config.yaml
arch: "quartznet"
noise_aug: 0.002
depths: [6, 6, 6]
kernel_size: 25
stem: "single"
widths: [192, 288, 432]
epochs: 10.6
Rows from block 12 of a small CTC audio transcriber, named by matrix and row number. Rows with one number belong to one channel. Each number is 200 + 20 x the weight over its row's rms, rounded and kept within 0 to 999. All counts start at 0.
After each channel's rows are labels from the 100 clips, of 14976, where the channel reaches its highest value: "responds to" is what is common among them; "loudest" is the band of the loudest frequency at the time of the peak. Only what is clearly more common there than usual is listed. The data: read English sentences (LibriTTS-R). In brackets: how many of the 100.
# convs1: first pointwise conv (model.blocks.12.convs.1.weight, 432x288x1), inputs 96-191
# convs3: second pointwise conv (model.blocks.12.convs.3.weight, 432x432x1, transposed), outputs 87-173

convs1.293,196,183,193,204,202,204,196,196,193,216,212,197,209,179,214,198,181,196,190,188,234,187,193,218,197,195,221,212,198,187,198,189,177,220,202,174,190,172,232,230,208,223,191,189,193,202,240,188,217,181,228,210,229,182,190,240,179,189,199,200,190,203,199,221,191,152,189,194,202,218,247,198,215,188,193,202,173,175,195,199,198,220,219,177,195,202,220,237,214,179,200,157,148,180,214,231
convs3.293,179,230,190,211,216,228,184,172,203,208,201,221,185,224,168,183,225,215,219,236,189,215,224,196,165,205,184,241,176,196,203,225,192,175,195,200,220,210,213,173,191,196,203,206,197,213,214,222,210,208,184,239,224,193,178,225,190,175,247,194,169,198,216,209,178,226,212,184,216,225,242,260,186,193,220,216,204,216,181,210,218,237,177,158,195,212,204
responds to: the word "was" (35)
loudest: 250 to 500 Hz (32)

convs1.312,174,184,204,238,209,231,176,202,162,229,217,180,211,145,160,232,220,210,206,193,203,188,167,184,231,180,197,227,183,184,195,210,191,214,178,187,196,169,180,179,254,221,235,200,193,194,194,211,189,175,220,176,189,192,195,230,205,193,184,211,179,206,204,181,214,204,217,185,171,234,204,184,221,198,172,163,201,201,194,197,188,204,151,206,207,188,205,243,209,193,195,200,177,198,191,213
convs3.312,202,152,207,208,224,246,201,210,229,195,195,184,201,198,234,217,240,173,199,174,200,210,199,208,213,184,234,217,208,201,212,154,188,226,209,196,217,213,208,193,177,177,223,181,185,187,195,221,175,212,192,181,238,241,170,205,210,245,186,174,267,183,193,179,214,205,188,194,223,218,200,209,223,209,180,228,183,176,195,197,191,214,196,189,172,203,198
responds to: voice: male (73)
loudest: 250 to 500 Hz (34)

convs1.425,197,229,196,166,202,199,220,189,177,235,187,211,161,174,191,182,186,227,190,218,180,188,249,231,184,196,218,198,174,204,224,193,227,221,170,236,167,199,222,207,178,214,211,215,215,178,198,227,183,244,180,212,214,220,169,208,215,204,173,189,211,204,190,221,192,193,194,223,212,206,211,217,219,191,211,216,177,238,143,184,227,203,172,194,211,200,195,197,162,199,202,221,193,165,233,162
convs3.425,230,205,140,202,177,197,204,184,181,192,188,189,240,241,189,206,200,194,210,183,195,184,196,196,219,178,199,229,217,198,211,179,189,185,168,184,194,206,207,176,166,206,164,210,207,213,221,191,195,209,197,183,207,174,229,158,196,216,201,202,161,202,207,190,193,196,181,175,210,215,198,186,216,180,228,204,187,256,207,191,183,216,203,178,190,210,176
responds to: voice: male (73)
loudest: 250 to 500 Hz (29)

convs1.144,192,208,208,199,182,187,195,199,195,180,207,148,169,209,195,199,208,182,201,201,212,233,195,159,191,202,231,228,208,244,184,204,220,228,198,221,170,172,218,197,187,154,196,210,178,218,238,210,184,163,209,194,205,194,226,223,216,199,163,217,184,206,213,192,181,192,201,220,214,240,205,181,197,198,232,221,212,192,220,217,180,183,208,216,212,188,212,196,226,168,213,164,189,240,204,184
convs3.144,195,188,213,183,167,219,212,187,217,191,178,196,192,200,197,216,201,244,195,191,205,217,187,186,196,219,235,186,184,186,187,177,236,250,205,183,220,210,173,198,226,196,188,203,180,164,180,213,174,195,218,185,201,188,184,167,221,232,198,208,197,170,172,184,184,197,199,180,229,221,171,221,214,227,236,185,214,217,214,180,194,187,225,237,213,232,198
responds to: the word "be" (32)
loudest: 250 to 500 Hz (29)

convs1.100,183,195,219,214,172,182,215,189,191,165,201,206,237,195,201,216,167,213,191,200,200,190,192,224,185,191,174,206,190,193,198,201,153,216,214,185,145,225,191,195,222,220,185,233,162,198,216,186,239,201,219,211,202,184,182,206,185,198,204,214,169,232,228,211,191,232,184,203,208,213,203,190,171,196,166,209,209,180,201,183,190,200,212,209,167,197,219,204,197,194,193,194,225,206,183,210
convs3.100,191,189,225,222,181,221,189,200,184,184,213,208,197,214,235,158,198,199,212,189,216,219,219,165,204,191,212,190,211,229,188,227,214,223,200,226,209,217,216,200,221,189,223,206,204,188,174,235,208,208,189,200,195,194,181,166,178,205,205,186,209,207,216,186,233,227,201,200,211,187,180,200,225,252,212,188,195,219,223,183,225,209,214,208,209,215,218
responds to: the word "was" (35)
loudest: 250 to 500 Hz (43)

convs1.247,183,198,221,199,206,210,225,172,181,185,191,210,186,234,225,233,190,228,191,208,217,202,171,186,214,193,202,217,207,229,181,191,184,203,209,223,191,189,187,207,203,184,207,233,203,183,183,185,191,258,214,222,204,206,176,198,233,194,173,197,233,220,193,195,186,225,208,214,178,210,202,227,215,182,160,190,210,207,211,213,215,186,235,223,219,195,213,194,214,213,189,220,210,168,170,179
convs3.247,189,213,210,200,185,190,231,197,191,199,184,213,205,188,188,226,190,192,181,224,219,211,170,208,173,196,221,208,165,215,232,205,206,198,190,202,189,145,216,207,182,181,192,211,175,197,204,230,213,225,220,209,203,220,233,179,216,222,249,230,196,204,205,210,166,239,197,222,209,212,202,213,193,215,207,181,223,199,164,232,212,149,207,215,210,189,212
responds to: voice: male (74)
loudest: 2000 to 4000 Hz (31)

convs1.415,221,156,182,175,201,194,185,224,171,179,203,170,234,260,173,229,192,220,215,209,196,136,211,195,178,195,188,214,210,197,188,186,220,215,222,201,183,186,205,175,220,184,225,226,182,207,188,195,195,192,191,217,196,219,210,170,224,197,172,204,197,167,245,193,215,204,147,190,223,206,239,232,193,188,230,201,183,212,197,215,216,220,187,181,183,198,193,197,217,195,217,205,202,223,192,156
convs3.415,198,202,210,188,215,199,189,168,203,204,183,211,235,196,170,201,188,208,186,186,171,222,199,224,201,229,172,185,204,239,215,159,210,230,208,182,197,218,181,164,223,191,175,189,210,165,209,204,218,188,223,160,172,200,157,209,213,209,200,180,175,197,234,195,192,238,194,182,215,173,226,199,195,193,187,161,219,213,172,213,173,264,191,187,210,192,204
responds to: the word "he" (44)
loudest: 250 to 500 Hz (28)

convs1.77,179,191,222,205,194,201,213,180,218,190,218,198,196,219,180,185,249,196,193,182,204,216,195,227,235,200,201,156,181,197,229,183,162,222,158,235,188,186,182,193,201,223,157,178,218,223,173,196,160,198,257,204,247,209,201,202,199,203,229,186,208,210,209,186,204,183,205,187,204,218,186,207,199,203,210,192,204,213,211,159,180,169,207,193,215,182,206,209,188,220,218,186,209,203,201,194
convs3.77,219,181,181,190,196,182,166,195,190,192,202,155,227,195,196,186,159,191,225,170,197,192,169,215,201,226,178,188,168,203,188,208,187,204,199,225,200,165,218,211,210,180,165,218,182,223,162,197,198,173,200,188,201,228,229,201,196,154,212,189,205,227,184,235,208,195,167,203,225,194,178,207,206,226,211,197,180,230,201,173,208,210,186,190,208,209,175
responds to: the word "very" (27)
loudest: 500 to 1000 Hz (35); 250 to 500 Hz (29)

convs1.99,196,195,221,188,214,195,215,184,212,217,209,191,189,195,166,214,189,147,199,167,194,191,229,218,187,184,192,213,193,235,196,190,198,254,187,234,193,205,207,222,200,217,160,204,248,166,190,203,234,161,185,202,213,173,202,212,241,194,226,201,171,171,207,230,163,189,211,211,206,199,195,199,170,221,182,196,197,209,186,199,209,200,167,228,187,194,203,210,234,205,227,216,219,185,190,202
convs3.99,191,261,168,193,183,173,182,180,181,197,179,208,193,192,218,201,181,188,250,173,214,174,207,194,229,223,189,154,181,191,191,157,155,202,153,179,213,157,194,212,193,205,243,218,184,186,213,211,185,147,199,194,173,201,166,184,221,191,201,215,178,210,203,202,162,203,223,204,181,196,188,215,218,183,171,209,186,209,213,214,213,201,160,220,203,235,190
responds to: voice: female (81)
loudest: 250 to 500 Hz (31)

convs1.42,221,210,234,195,212,194,205,243,188,191,197,221,185,236,196,216,200,195,237,214,191,183,213,184,208,210,192,192,250,199,188,208,154,196,218,212,196,206,169,248,188,175,218,237,216,191,215,218,214,214,205,173,234,182,188,243,175,190,189,190,207,214,159,185,191,218,203,200,191,225,221,188,216,176,201,177,191,209,138,185,221,229,196,183,223,177,185,206,189,217,214,182,191,196,205,189
convs3.42,201,237,201,185,199,212,214,189,194,192,217,213,191,223,224,165,206,185,203,195,168,217,214,201,198,199,201,194,214,195,182,210,147,195,199,168,182,205,187,201,213,224,194,256,189,194,172,199,200,234,223,182,207,174,179,195,210,221,175,209,190,191,234,228,227,220,205,176,208,180,205,179,196,244,206,189,191,195,186,191,212,238,193,202,212,212,198
responds to: voice: male (80)
loudest: 250 to 500 Hz (32)

convs1.242,202,178,204,208,203,240,238,212,223,240,193,219,226,191,206,214,173,197,193,229,204,200,210,188,208,196,171,290,194,194,244,171,167,195,201,188,185,212,200,220,192,188,202,192,197,171,235,176,187,187,180,223,177,251,200,203,208,188,215,208,160,203,190,190,204,182,177,220,200,195,215,199,193,229,212,186,200,201,233,173,234,186,207,219,186,210,184,171,180,188,239,181,218,200,213,215
convs3.242,209,219,222,195,208,189,236,205,226,223,227,215,231,227,172,170,175,196,187,233,174,207,179,236,182,210,225,238,205,236,212,246,207,237,228,197,190,233,212,193,194,199,181,169,187,229,225,196,208,201,185,198,215,200,187,199,220,214,205,183,185,232,240,213,220,198,200,177,227,250,216,198,229,211,202,236,171,183,194,217,229,162,178,188,206,194,203
responds to: the word "have" (25)
loudest: 250 to 500 Hz (33)

convs1.326,196,238,215,190,204,205,219,181,211,217,210,187,153,217,219,215,201,178,207,211,228,208,231,204,180,186,196,184,205,220,233,213,194,199,186,195,216,212,213,193,189,233,170,199,198,225,180,161,181,188,206,228,183,211,196,240,199,200,210,207,203,160,210,234,189,198,160,181,177,185,212,208,187,202,173,211,186,216,208,193,233,210,247,186,216,218,197,145,205,207,206,207,192,182,250,230
convs3.326,199,243,203,206,176,184,207,212,208,190,181,211,177,227,166,220,222,224,205,183,210,195,187,236,223,196,194,195,207,165,196,208,176,169,196,206,229,215,192,228,226,207,175,211,193,172,231,221,186,175,225,236,219,214,208,216,247,170,153,212,192,212,209,181,133,175,199,225,223,185,200,168,223,214,218,231,212,210,206,204,233,208,190,192,185,202,172
responds to: the word "she" (69); the word "her" (33)
loudest: 2000 to 4000 Hz (88)

convs1.419,193,185,228,193,164,196,205,157,198,170,168,213,183,206,208,214,200,145,197,222,205,191,205,218,191,205,215,187,211,211,195,204,154,231,187,198,173,171,196,206,187,206,223,173,222,209,227,262,206,189,204,221,191,197,198,188,179,181,183,192,173,176,216,228,187,199,220,204,203,168,194,210,175,242,211,200,202,206,182,184,225,224,205,222,199,201,215,229,198,257,188,154,207,216,193,193
convs3.419,188,200,188,203,214,192,215,212,208,224,206,246,203,199,190,203,193,195,217,232,178,206,212,179,190,201,195,207,190,195,183,206,235,195,215,223,179,201,206,205,193,204,202,229,229,191,179,161,209,202,202,218,197,211,196,198,195,217,207,229,199,205,171,182,206,224,207,182,186,222,215,184,209,190,184,179,214,205,185,238,213,200,211,191,210,154,203
responds to: the word "door" (25)
loudest: 500 to 1000 Hz (46)

convs1.204,201,190,220,198,191,219,201,200,193,221,194,207,188,202,208,217,220,178,159,224,230,218,192,223,204,170,186,234,167,186,180,184,228,207,222,174,199,191,241,196,224,160,192,188,211,189,208,206,190,183,240,235,202,170,208,200,185,169,184,202,218,214,225,187,208,187,196,206,236,197,209,190,155,202,206,212,192,189,181,151,200,203,187,180,186,220,227,197,184,188,169,189,152,219,185,190
convs3.204,186,215,213,198,210,188,208,190,234,211,160,193,223,218,214,191,185,207,177,189,190,214,200,214,206,202,192,194,204,158,189,204,168,173,199,183,235,215,231,212,205,203,203,256,195,200,164,188,206,232,191,171,195,212,195,202,184,224,204,184,156,236,188,211,174,179,201,166,222,246,182,190,170,241,206,188,191,213,191,197,185,226,212,199,193,189,176
responds to: voice: female (79)
loudest: 4000 to 8000 Hz (27)

convs1.64,203,194,197,195,157,143,212,231,187,167,205,210,223,216,220,201,187,179,223,217,223,184,205,206,197,215,169,198,185,217,207,220,209,197,198,194,176,218,190,235,205,210,147,209,202,233,198,203,210,167,213,220,154,200,207,190,183,197,189,145,163,198,211,203,160,178,210,193,174,197,209,228,171,212,187,194,162,191,193,221,218,187,193,213,221,219,179,210,235,205,197,210,202,183,236,204
convs3.64,220,208,205,197,191,238,175,190,205,179,126,179,206,185,194,212,194,205,183,163,215,223,180,186,182,227,217,207,236,186,191,188,209,197,179,209,203,220,173,191,240,206,196,228,167,246,177,220,202,215,192,181,198,227,190,229,244,204,184,215,223,184,196,188,227,208,174,165,194,222,192,191,178,231,189,226,200,174,207,180,201,222,200,193,173,208,208
responds to: the word "was" (35)
loudest: 250 to 500 Hz (40)

convs1.323,193,204,194,221,194,210,201,198,167,214,230,187,229,188,194,180,235,196,190,184,195,222,196,229,186,221,218,187,183,186,152,191,209,198,199,193,204,188,193,222,178,223,212,152,184,188,189,164,196,156,194,186,186,187,192,171,205,195,196,178,257,207,212,202,179,205,167,198,235,181,223,178,215,189,212,216,194,154,188,171,218,194,217,200,220,183,203,152,217,198,204,213,196,185,160,194
convs3.323,184,193,204,206,194,167,210,179,219,183,223,208,224,172,173,193,193,213,209,223,194,193,193,184,180,213,207,197,197,235,144,211,198,175,207,198,199,205,213,194,227,200,212,201,211,226,195,195,248,202,207,219,181,173,227,199,212,193,213,195,203,191,144,199,200,197,220,226,201,230,207,195,184,189,212,178,221,178,191,184,230,213,219,204,217,249,174
responds to: voice: male (73)
loudest: 500 to 1000 Hz (33)

convs1.105,202,206,207,193,200,198,169,171,188,233,214,164,193,207,201,193,189,201,219,207,213,202,201,186,193,211,210,186,222,180,197,190,208,196,229,203,138,201,175,210,192,182,192,170,189,190,188,243,198,229,241,208,250,190,169,203,165,201,225,186,188,223,187,202,197,204,178,182,165,219,217,190,146,209,168,175,223,220,221,193,196,182,156,260,210,211,188,195,215,170,202,198,182,198,163,199
convs3.105,174,184,184,213,213,208,174,204,192,191,214,223,203,208,202,194,230,187,204,216,198,184,193,196,191,204,197,196,209,234,186,232,157,251,185,222,200,211,216,210,189,207,241,237,198,180,180,183,217,188,204,209,234,206,166,182,222,169,164,194,183,190,196,191,204,189,189,211,219,207,193,211,234,210,185,185,227,181,195,199,219,192,217,156,217,247,208
responds to: the word "to" (65)
loudest: 4000 to 8000 Hz (28)

convs1.26,173,208,229,187,195,208,203,190,204,153,194,191,221,178,176,207,170,206,186,184,198,196,198,182,213,185,207,182,207,199,172,177,208,202,180,199,188,209,190,186,184,199,238,175,184,207,200,180,215,194,208,190,145,221,214,199,196,198,200,187,217,213,224,175,179,164,201,173,212,189,173,236,196,174,182,173,197,167,237,208,207,206,193,226,237,199,218,186,195,191,213,221,178,159,220,203
convs3.26,192,228,197,186,192,191,199,207,161,187,211,184,192,193,189,176,227,209,228,221,195,236,195,224,209,203,197,229,187,192,205,202,180,196,225,180,218,205,187,188,218,173,187,227,196,203,180,225,177,183,207,187,216,176,180,176,221,201,179,186,187,191,215,189,189,240,197,183,209,170,189,210,197,198,208,223,219,193,178,215,178,203,252,221,242,184,207
responds to: voice: male (77)
loudest: 250 to 500 Hz (32); 500 to 1000 Hz (28)

convs1.333,195,205,227,201,203,183,160,207,190,213,162,237,247,223,184,218,214,242,201,198,164,207,145,183,188,166,209,197,191,207,238,217,195,208,220,204,225,196,196,165,186,170,185,212,231,197,185,212,186,244,193,176,166,204,235,191,194,211,241,173,208,191,217,173,182,181,194,202,210,198,194,190,178,189,196,172,187,225,184,225,221,222,235,176,191,198,194,186,153,192,195,205,205,195,191,215
convs3.333,196,180,225,198,166,206,181,166,202,204,209,198,215,183,190,246,220,235,192,195,203,185,210,185,199,200,196,204,226,167,219,221,171,202,192,188,155,212,194,199,229,170,174,208,196,217,209,197,215,223,208,202,199,230,167,187,170,178,167,214,181,224,202,226,180,205,189,152,215,218,139,213,194,200,198,165,208,206,216,194,195,204,202,208,203,224,197
responds to: the word "said" (47); the word "he" (39)
loudest: 500 to 1000 Hz (38)

convs1.27,225,197,174,198,201,212,161,229,218,195,198,168,179,179,209,210,155,163,198,212,188,209,202,246,196,191,184,172,196,187,179,177,217,190,225,188,179,189,185,175,167,200,206,197,185,222,195,185,187,222,211,192,198,225,221,208,227,193,212,181,166,179,166,207,195,233,203,188,200,233,210,182,169,202,183,214,176,194,169,174,226,208,184,224,233,203,195,196,203,227,184,168,187,234,185,163
convs3.27,206,195,189,237,219,191,213,206,231,205,217,210,232,207,218,214,204,212,224,208,210,225,197,184,226,198,191,210,204,173,193,162,218,213,174,213,185,217,202,239,247,205,203,176,197,223,234,196,196,237,191,234,217,198,206,207,221,179,196,181,211,196,214,209,218,209,223,213,198,224,234,245,229,190,216,227,204,215,204,167,206,182,208,243,186,205,166
responds to: voice: male (85); the word "i" (63)
loudest: 500 to 1000 Hz (28)

convs1.349,216,191,219,201,200,204,177,220,170,213,206,157,206,231,205,173,201,191,217,209,211,175,259,192,213,198,242,199,208,205,204,200,190,178,176,217,185,215,228,209,186,234,205,168,183,214,178,189,206,172,210,202,174,195,187,155,229,179,199,207,197,189,179,207,157,181,185,198,195,206,231,199,222,172,211,197,178,215,135,154,212,211,217,168,224,217,204,199,170,201,177,176,224,196,210,200
convs3.349,202,205,203,210,174,206,207,227,214,211,157,186,205,217,209,193,215,217,225,198,189,214,190,205,210,184,186,222,209,196,230,201,209,209,200,223,194,181,204,209,146,213,164,206,174,189,205,192,185,199,206,194,202,197,215,225,249,221,197,192,186,168,204,228,220,165,197,212,177,227,202,190,220,177,165,202,219,195,205,208,190,228,180,191,228,226,219
responds to: the word "all" (38)
loudest: 500 to 1000 Hz (57)