{"arch": "quartznet", "model": "CTC audio transcriber", "dataset": "read English sentences (LibriTTS-R)", "train_examples": 15625, "gain_aug_db": 10, "noise_aug": 0.002, "time_shift_ms": 50, "n_mels": 80, "hop_length": 160, "input": "log_mel", "spec_augment": true, "win_length": 512, "tokenizer": "char", "vocab_size": 32, "norm": "batchnorm", "activation": "relu", "channel_attention": "se", "depths": [6, 6, 6], "kernel_size": 25, "stem": "single", "widths": [192, 288, 432], "init": "lecun_normal", "residual_init": "none", "optimizer": "muon", "muon_scale": "original", "lr": 0.012, "momentum": 0.85, "nesterov": true, "orthogonalizer": "newton_schulz_5", "adamw_lr_other_params": 0.0025, "grad_clip": 3.0, "steps": 2600, "batch_size": 64, "epochs": 10.6, "lr_schedule": "cosine", "final_lr_fraction": 0, "warmup_steps": 520, "weight_decay": 0.3, "adamw_weight_decay_other_params": 0.05}
Rows from block 11, named by matrix and row number. Each number is 128 + 24 x the weight over its row's rms, rounded and kept within 0 to 255. All counts start at 0. Numbers have three digits each. After the name is the row's rms in percent of the matrix's.
# fc1: squeeze-excite reduce (model.blocks.11.se.fc1.weight, 36x288), inputs 0-143
fc1.0 106:120142142153127128096114129142149108134110152125058104100130092107138105140116120093125104122132109130149152114143135113119123127108133140139111111079118152150179130106145142149127125111132127105125106132113129210117110094149155150152143115108112103097127116113068134089110099108113135133143120108077150114162117153108145117141130132164153107131098126137123110152120069118121113135108133153115129129129110137088172131110122126124104
fc1.1 089:110125119120127124150066111155130106125116147129128124123128139130083144126123144153099093139124093136082110109150109133127185114123143131146101127093183086129131075142151132104094136125114149137096115128119129130130121113113183138101123147103125098110118072133123139119124108114138144145136163087107134131148134137162123161134131143138158105099151118089096172113101136125122131133123135105104082122131101138136184117110158169134097
fc1.2 085:145105145125120131165105133153122162152120077144137133133147136177075133153139116151143107131136128119107153119130099139139136141147150095110136079107147106138107106127145115139127149142109121120149140108151116103098146124175137117136117152136136108081118097105139155142137115123145130159120132144075130131144103149150148137138127118160127126082149119112094135110115128148107151169104125135123135135153122124145148087126116100137102
fc1.3 117:116134122147120076123143117116093129163142123120122090129175143136141137131145131118146138128063097141130125113114126161146137118130121086111074110127094125107139141133175092109117103157094142128099127121167116131141134115082139144154131129144130142140138131140137111129142139119127104092140141135136121136135131107143117162107109120147145132141146087112108120139159146133102123146139048136119109104109115122149086141125094141112216
fc1.4 112:110127098148078147158134109116112105117174124105141102138155094102178162107117148117151141117136131107136131141161139148102142136107119093155100149104094136148092093117164121097057102147124121122120138134144117150112147097075155143151139149142128145164134200119105135106126142121133097113134113134194143134151134092153144131120107103117115137144129142105155114152170090122103112133115120131113108116111117133105158160111117126118162
fc1.5 086:164134140135142102161059149150119139191103135185115131141100137156091074141137093125137068140111129095123134146146136148143151119099126136096108115148103124147135139118121121166184140141100122129160125161100101112106084124192151118128131111132087097114125132123095113138148122128128141119127119123104124128129144139123107150160131144173103103142138104133122123125113132129138114118134109157103174135160147152126136102107136113152084
fc1.6 114:100144075124120152144130108094162114091166119097102118155123083135110160098111133145130108117154139092152153110113109110129145132128118120165158134102152135100078100120166149112051116093141096141146112137122103137110129117084139103116166134139101121128135172128092142123111106104105096147112096083157113118135147129125140113102117128094133127134088162095176116113125143123176098151082157140145145104097112076117064109103123153128086
fc1.7 109:140165091131086139141117101129147160113132098123142117149160137141106145127091145171156174147120129136125131152115125116122127133126118149106101130134123111141089079112118120092155158152145111121100111102143111098104149121139118138103104176169159101142098137132146162143118089128146119084083121102115096109118141115177113134126092137104105129115143106138168113097131163130128138145122097134129059126121126128126097149137108121115143
fc1.8 030:135085148146080137132120145119122111061114126118124140108136146104119164129122167150119099140125155158119116131143154147175160112123122164129150119133073104146105064130171161133130097120125108148143127139077126188118126090104102143137095127152147097145121100154120133174106140122109125111168141154153156113138132166131130149158133125145145160117152172090131161154139153160141135128111178165156117146119143094147216130113140144151144
fc1.9 105:151114099109122159159137127095106109152111118148110134125165061115124112112145106104145124104121141119136113134098132145131166160117120147129095141190144141120154149125129125121126108106140135117142131097157103134104163146143144124143141125116115128135142113163144128122125149106127077119088087100139170127092118120125132115123113112129130112171143149168129106159132132129117112098127095121153164149137125077087093181096105114139150
fc1.10 025:133160124086109121117142111148135073123107117148151127158157122123161144141107144109124137163141137175155133104135110127110110148119123197115134116177161147175137189127123136093167125137117143160148127121160128142108139165154111112156135125123172077133145104098140092153106160127146160131124123120130099121161136111146157127147186092175119128147094132137124137100158119117140152127146098120101124126096120150110076101114134143110116
fc1.11 124:087085145114074095156104138105116144130082115120149114153109113115077123119132117110163114142131114114117131082149101140110113107111133115134130129135121128089126101118129133108101121084101127140090123123143145106120137104088139090078157154102108113122117059115140129143162126138141128134136129082103097142126147130131084150095102106109121119111149101120114143102112113137133158159101133122122115094142116102159147108130115113140101
fc1.12 095:136121140147132136115110142168134141161102093130148162122147126123146084166119158123145125124121131114100105098109130126147125169115115155116100135176093147131132146115072090120189142110149121125131146101114083065103118126133072165146141140151124130116159186127164134120150138118143112121130075159096139153127129105156149148164115130160109124120101095180136129169150129150115127129147076142148091138141105114130121122134126096124130
fc1.13 087:184159098128160077120132135162126106144085129170117127145130093133133125146102121116127137152121130118098124126124147164140183190126110197116131117145130126147178145091113108138166109122118150103156156148130085129084127133159074150165123120141108138133132112116110127123124126124114126144146114151119130132107123138109135143134140097205155125159081124138121078194123118131140129116136069117115090127148099113122087127125149089135133
fc1.14 111:092119128122157087119137115084108105122120141105115106112176161133120167135143124127104127098126112153145135084127119127128121088135125074141090107110114122092050169125183154123092116113108129111126105130139132148140114121067154148116150116139160137148134102098064110135117085106134095093118119139116166109123147131084101113102108114084149127121160111110125150099088131090102151156122129147096123101120148121175091122114090173126156
fc1.15 094:214153134149164069125146119107130124159118146138136143114141147131131147140129118156113140123137093129125141085105170127146093097153119122081119099164065123117120178099127127130125144104053123117143106122106133148157102130157142160127074120136122133111158096109144111129135129122137090107121106159120141145133114125129091140087117145132150139109113087147150143137085138124090140127140067123099173106115114140168090138131088105110149
fc1.16 123:106158141126085137116128134127148169089134119112145115153090134124102139109113153154122112134132119115105142146150104137094148172146109102127091117133148130126082049136118109109174134146137122120117134098111129106126140130145116099100082158128118142133100126131146144170096127139091156126116129112175121115126121123179156151153144110118113138125116127104123127101112142136133119159110105105130141138124126112104117122133168112152108
fc1.17 028:146122173143119123090106141130169110148132132137141133112111114107135057146126142137133161110110139104092136117100124110141099110116120089134133111122107085123157110148139136103086106142130164143099153129123164131153135075145140126131152119143161177117140128122140123110144095106115121115160187143104159152093101126088138136161137093125133119127122120170104132169150152159132142129144155148139098115121127166140120141134146150154112
fc1.18 117:130121117130138097118121162144126092133065148096164107107090147113122118127125121150124115115130091133094075147148103117118124113122114138156122123108146111150147118116110084098136165134128137114123128129125076147187106082064139128141099117126129128146104132150116143110099096118134146089110140100103087139115088130148138135110157131151137115083100108085057135152117093141111106133117118101114087134135113126124135110139134144123148
fc1.19 113:123138125124109119102156142100107160137073113099095108127136163134149104148104133106140130113133082121117132127129147104124095093144125112111056136139099150117112134108059096091154135139136105098102130126126131119153148147124103141088141117127142139136112124127119111134133116134113072098131105181131173106116123110176107133157089128110143164108122116175167114104138127113124123122124072137123065110105117099141124131158106142128176
fc1.20 108:122087122119152150147075146146129113119112159132093119086117127116116100138149106119094133101107127125137123119125146112116108112111124117154161118077136135159160161140146145167142099102181101145147103130121107139113133122128170120130121126129119109123129211106089138129133118101116129131136143163069144110132156126069135116166144129122128137091117140112131119110144112130148106123134167126112107123138130141124184111127126135116107
fc1.21 084:095167153140112128123114146145154109109137123081106103152092101125105132145127138167125086126106128140143132121123114119096067136098095139173152125106132124091130172127101091150109109130131137115091123103101120136131097132131165118114106121098118101149131184126123149153133104126151155104134115195081155120110134097125117125092101130110076135104134142110083120113121096088126109167130139118130115118133124146161167133097147145116068
fc1.22 062:151175125136151147097171075130113124155097128165104124171081109101174095111142104102117130129122160121165126102122124118136115118169126075149088139190129139127127134146153110090118081097091167120141165122162117145129116127149148145153160139166113145125119121092123100126132112161118117081132140154147161150103142134129128095113136140203166160149126129173177145115121164141150156139151104149120137117117121112147075154105107106159129
fc1.23 098:106132138148127140141112139121137125148123121112083112116107135144122062120148109099130133128111131119110128140162100114127097089112151093134112123085168126105117132120145126118129135127142129116091105168160072153093113085134129120088107115133100090117101146104085170182120100106107097117099110157124119102129162139117053163133100138093141124089125095151197122114122108121149085140119114176142128103132126125121141126080121121141108
fc1.24 127:106109147144109108119119127129148154115073136088112127118143153135142109155128139118114126129117124134141100113132144084112051078159151083111102097124092131107092173139094132108154151120106109113124128117115151108125137135123108132108116131127127116127109083121147138153127098132139127122116127194059131135101111143130112083135100131094121137076135117157153160077102129130106113157139126135083073106135115126176153087162099152131152
fc1.25 110:133123149134140156142090157164136131147123135137145135117051111117101103129101134148126123122142162106113093114123120138100127177104091170127119112209102125128161138107049115150191143130139103109165144109086102078098125145145081127159125136119105133129138134107162118090133124119114128129121110109106107144109114129138144139122142116159117144118107129122075121188113124147110133133149129118114118133136108131129134076140161077142062
fc1.26 119:090114111116129116124134121103128112108131104115095107105171099119157143116156136106108127112124112134155130156117115121120112105137111082143098127094131116094107145123184115123083083144114153114134130126168147143104122136079117137124145112091139104124145148118100108165133133119077139113139103177141128096097142103119118115124118107104137136156141140165158108106155120088137110124123078121134101093118135099165135182096096181106154
fc1.27 014:190187150111157153146157117155133151144145107137134122117100139129108112131122115127146102164122123159105104139130102106123102116110091121131169111122074150129133093126113135172161137128063098129128140147151119076127127149148095131152147108093090110066114195119112091141116171147129129153159167091109088158116132149108151141121134104138142137138166113135147128108095132119121131075165120121077148123165150156127128157113108159137091
fc1.28 112:163138165131142134131125142127125111126187122118100141142105114109077091133113110131109105118130116111159151133131115121108150164138110116122137143146164155140185101153159110152118119122114122125119115124101125147187105141163147119142077085140111160112147188125120128115121113114124133117099127097110157124135103136127180131151145128107106127113130152106091106133121105147140107135087181112119179141111100138084088121123152093144075
fc1.29 107:101118109092126162146082140159138101138127134124116105081082131137109176131133127153089116124105150152124103106114130147117095131131128169158185103076102115153105150135121126153117102101141111129116113107121147154067127152111120107142140109098113084128156115112085128099128118098109151141163170129100142126151141119091144108127122106128139104127128148094106166107129115106105108116153180120117091099103103122137132100116110160100085
fc1.30 138:092123127122104135154083106119139103116148144079136099129086104145100150116120148172144153122125111133119101123117092111112142122134119117175140122044108115145076090142189130112087126125143133148090111125139105172118125097089178109146112153131148081136100148121114155124108099094119156124095144079099095107146144121111104126084094120070116087096120163077107149126141107125125118166113164115129079122131148139113152090114134129121132
fc1.31 102:159119102118136181181063119140154100149175145143086110152090126147076157125125107132079108113108128095166159165130109146138148153140122124136121144133177128119122106118174127157150110120152099125153089163129145166111118151137108139114123094131095167132099175135091119183149120127102144135094144133116106099139157122084162127120156127148116127152111140091128106113139097114135092140128166121145161141129127126096080159097137100123076
fc1.32 086:117127136138107133116151124145105115128113157143099115080090122124120164133142113139104154092134133105146164126150128143109059100110132098110133101124082115161126212132127124157152143098132113107130119135103121153095114141143104136169113064118111165119131182118104119114128077120110160136114138122153167129151116117073152093169159127147148102140107132122137132098200090143134064141112148133148139119087143130081140134132084149110105
fc1.33 089:110123167112134106122109133136120110112099150085058116121124116105069084137109141096141135086123101134110117111102127099139114124153118099177139118073133120113137128132161145122089122089143123141125137125116100183132136129094167138112101115105140048085105163137111113116117163115085118124111114135105168122120121119144107122130105125081127118125136159171136141138121111144148124101156130117124077132103122162100161123070139163142130
fc1.34 118:132134119138097141111089113115128124106163139100122110154106133148114159097132138144127142146114131101141164136137105133137097146130121122160142089065166099151072054128192128109093132154123156124095106112132140179128134106146175121138114143131114134111111119108089129142109086130108157137120165077145135116145147140134132168116121085107128142121097147086156118120141098101129110117112159098155146087104107139106140147129156133137078
fc1.35 099:119112108095160129139139136137150090101095122091135122111104156108125167121116148165088115123141137143109109116118122124127088111100120168130136105118062113148115187112100144135164166124127138121150142136129106085116121127084079142148128098122120121165126075100119129114133107118119145120136125145117120152136082113072123089101154141128124124125089117115114156127093102126131102118145149130145095140105147124144134068106119139125112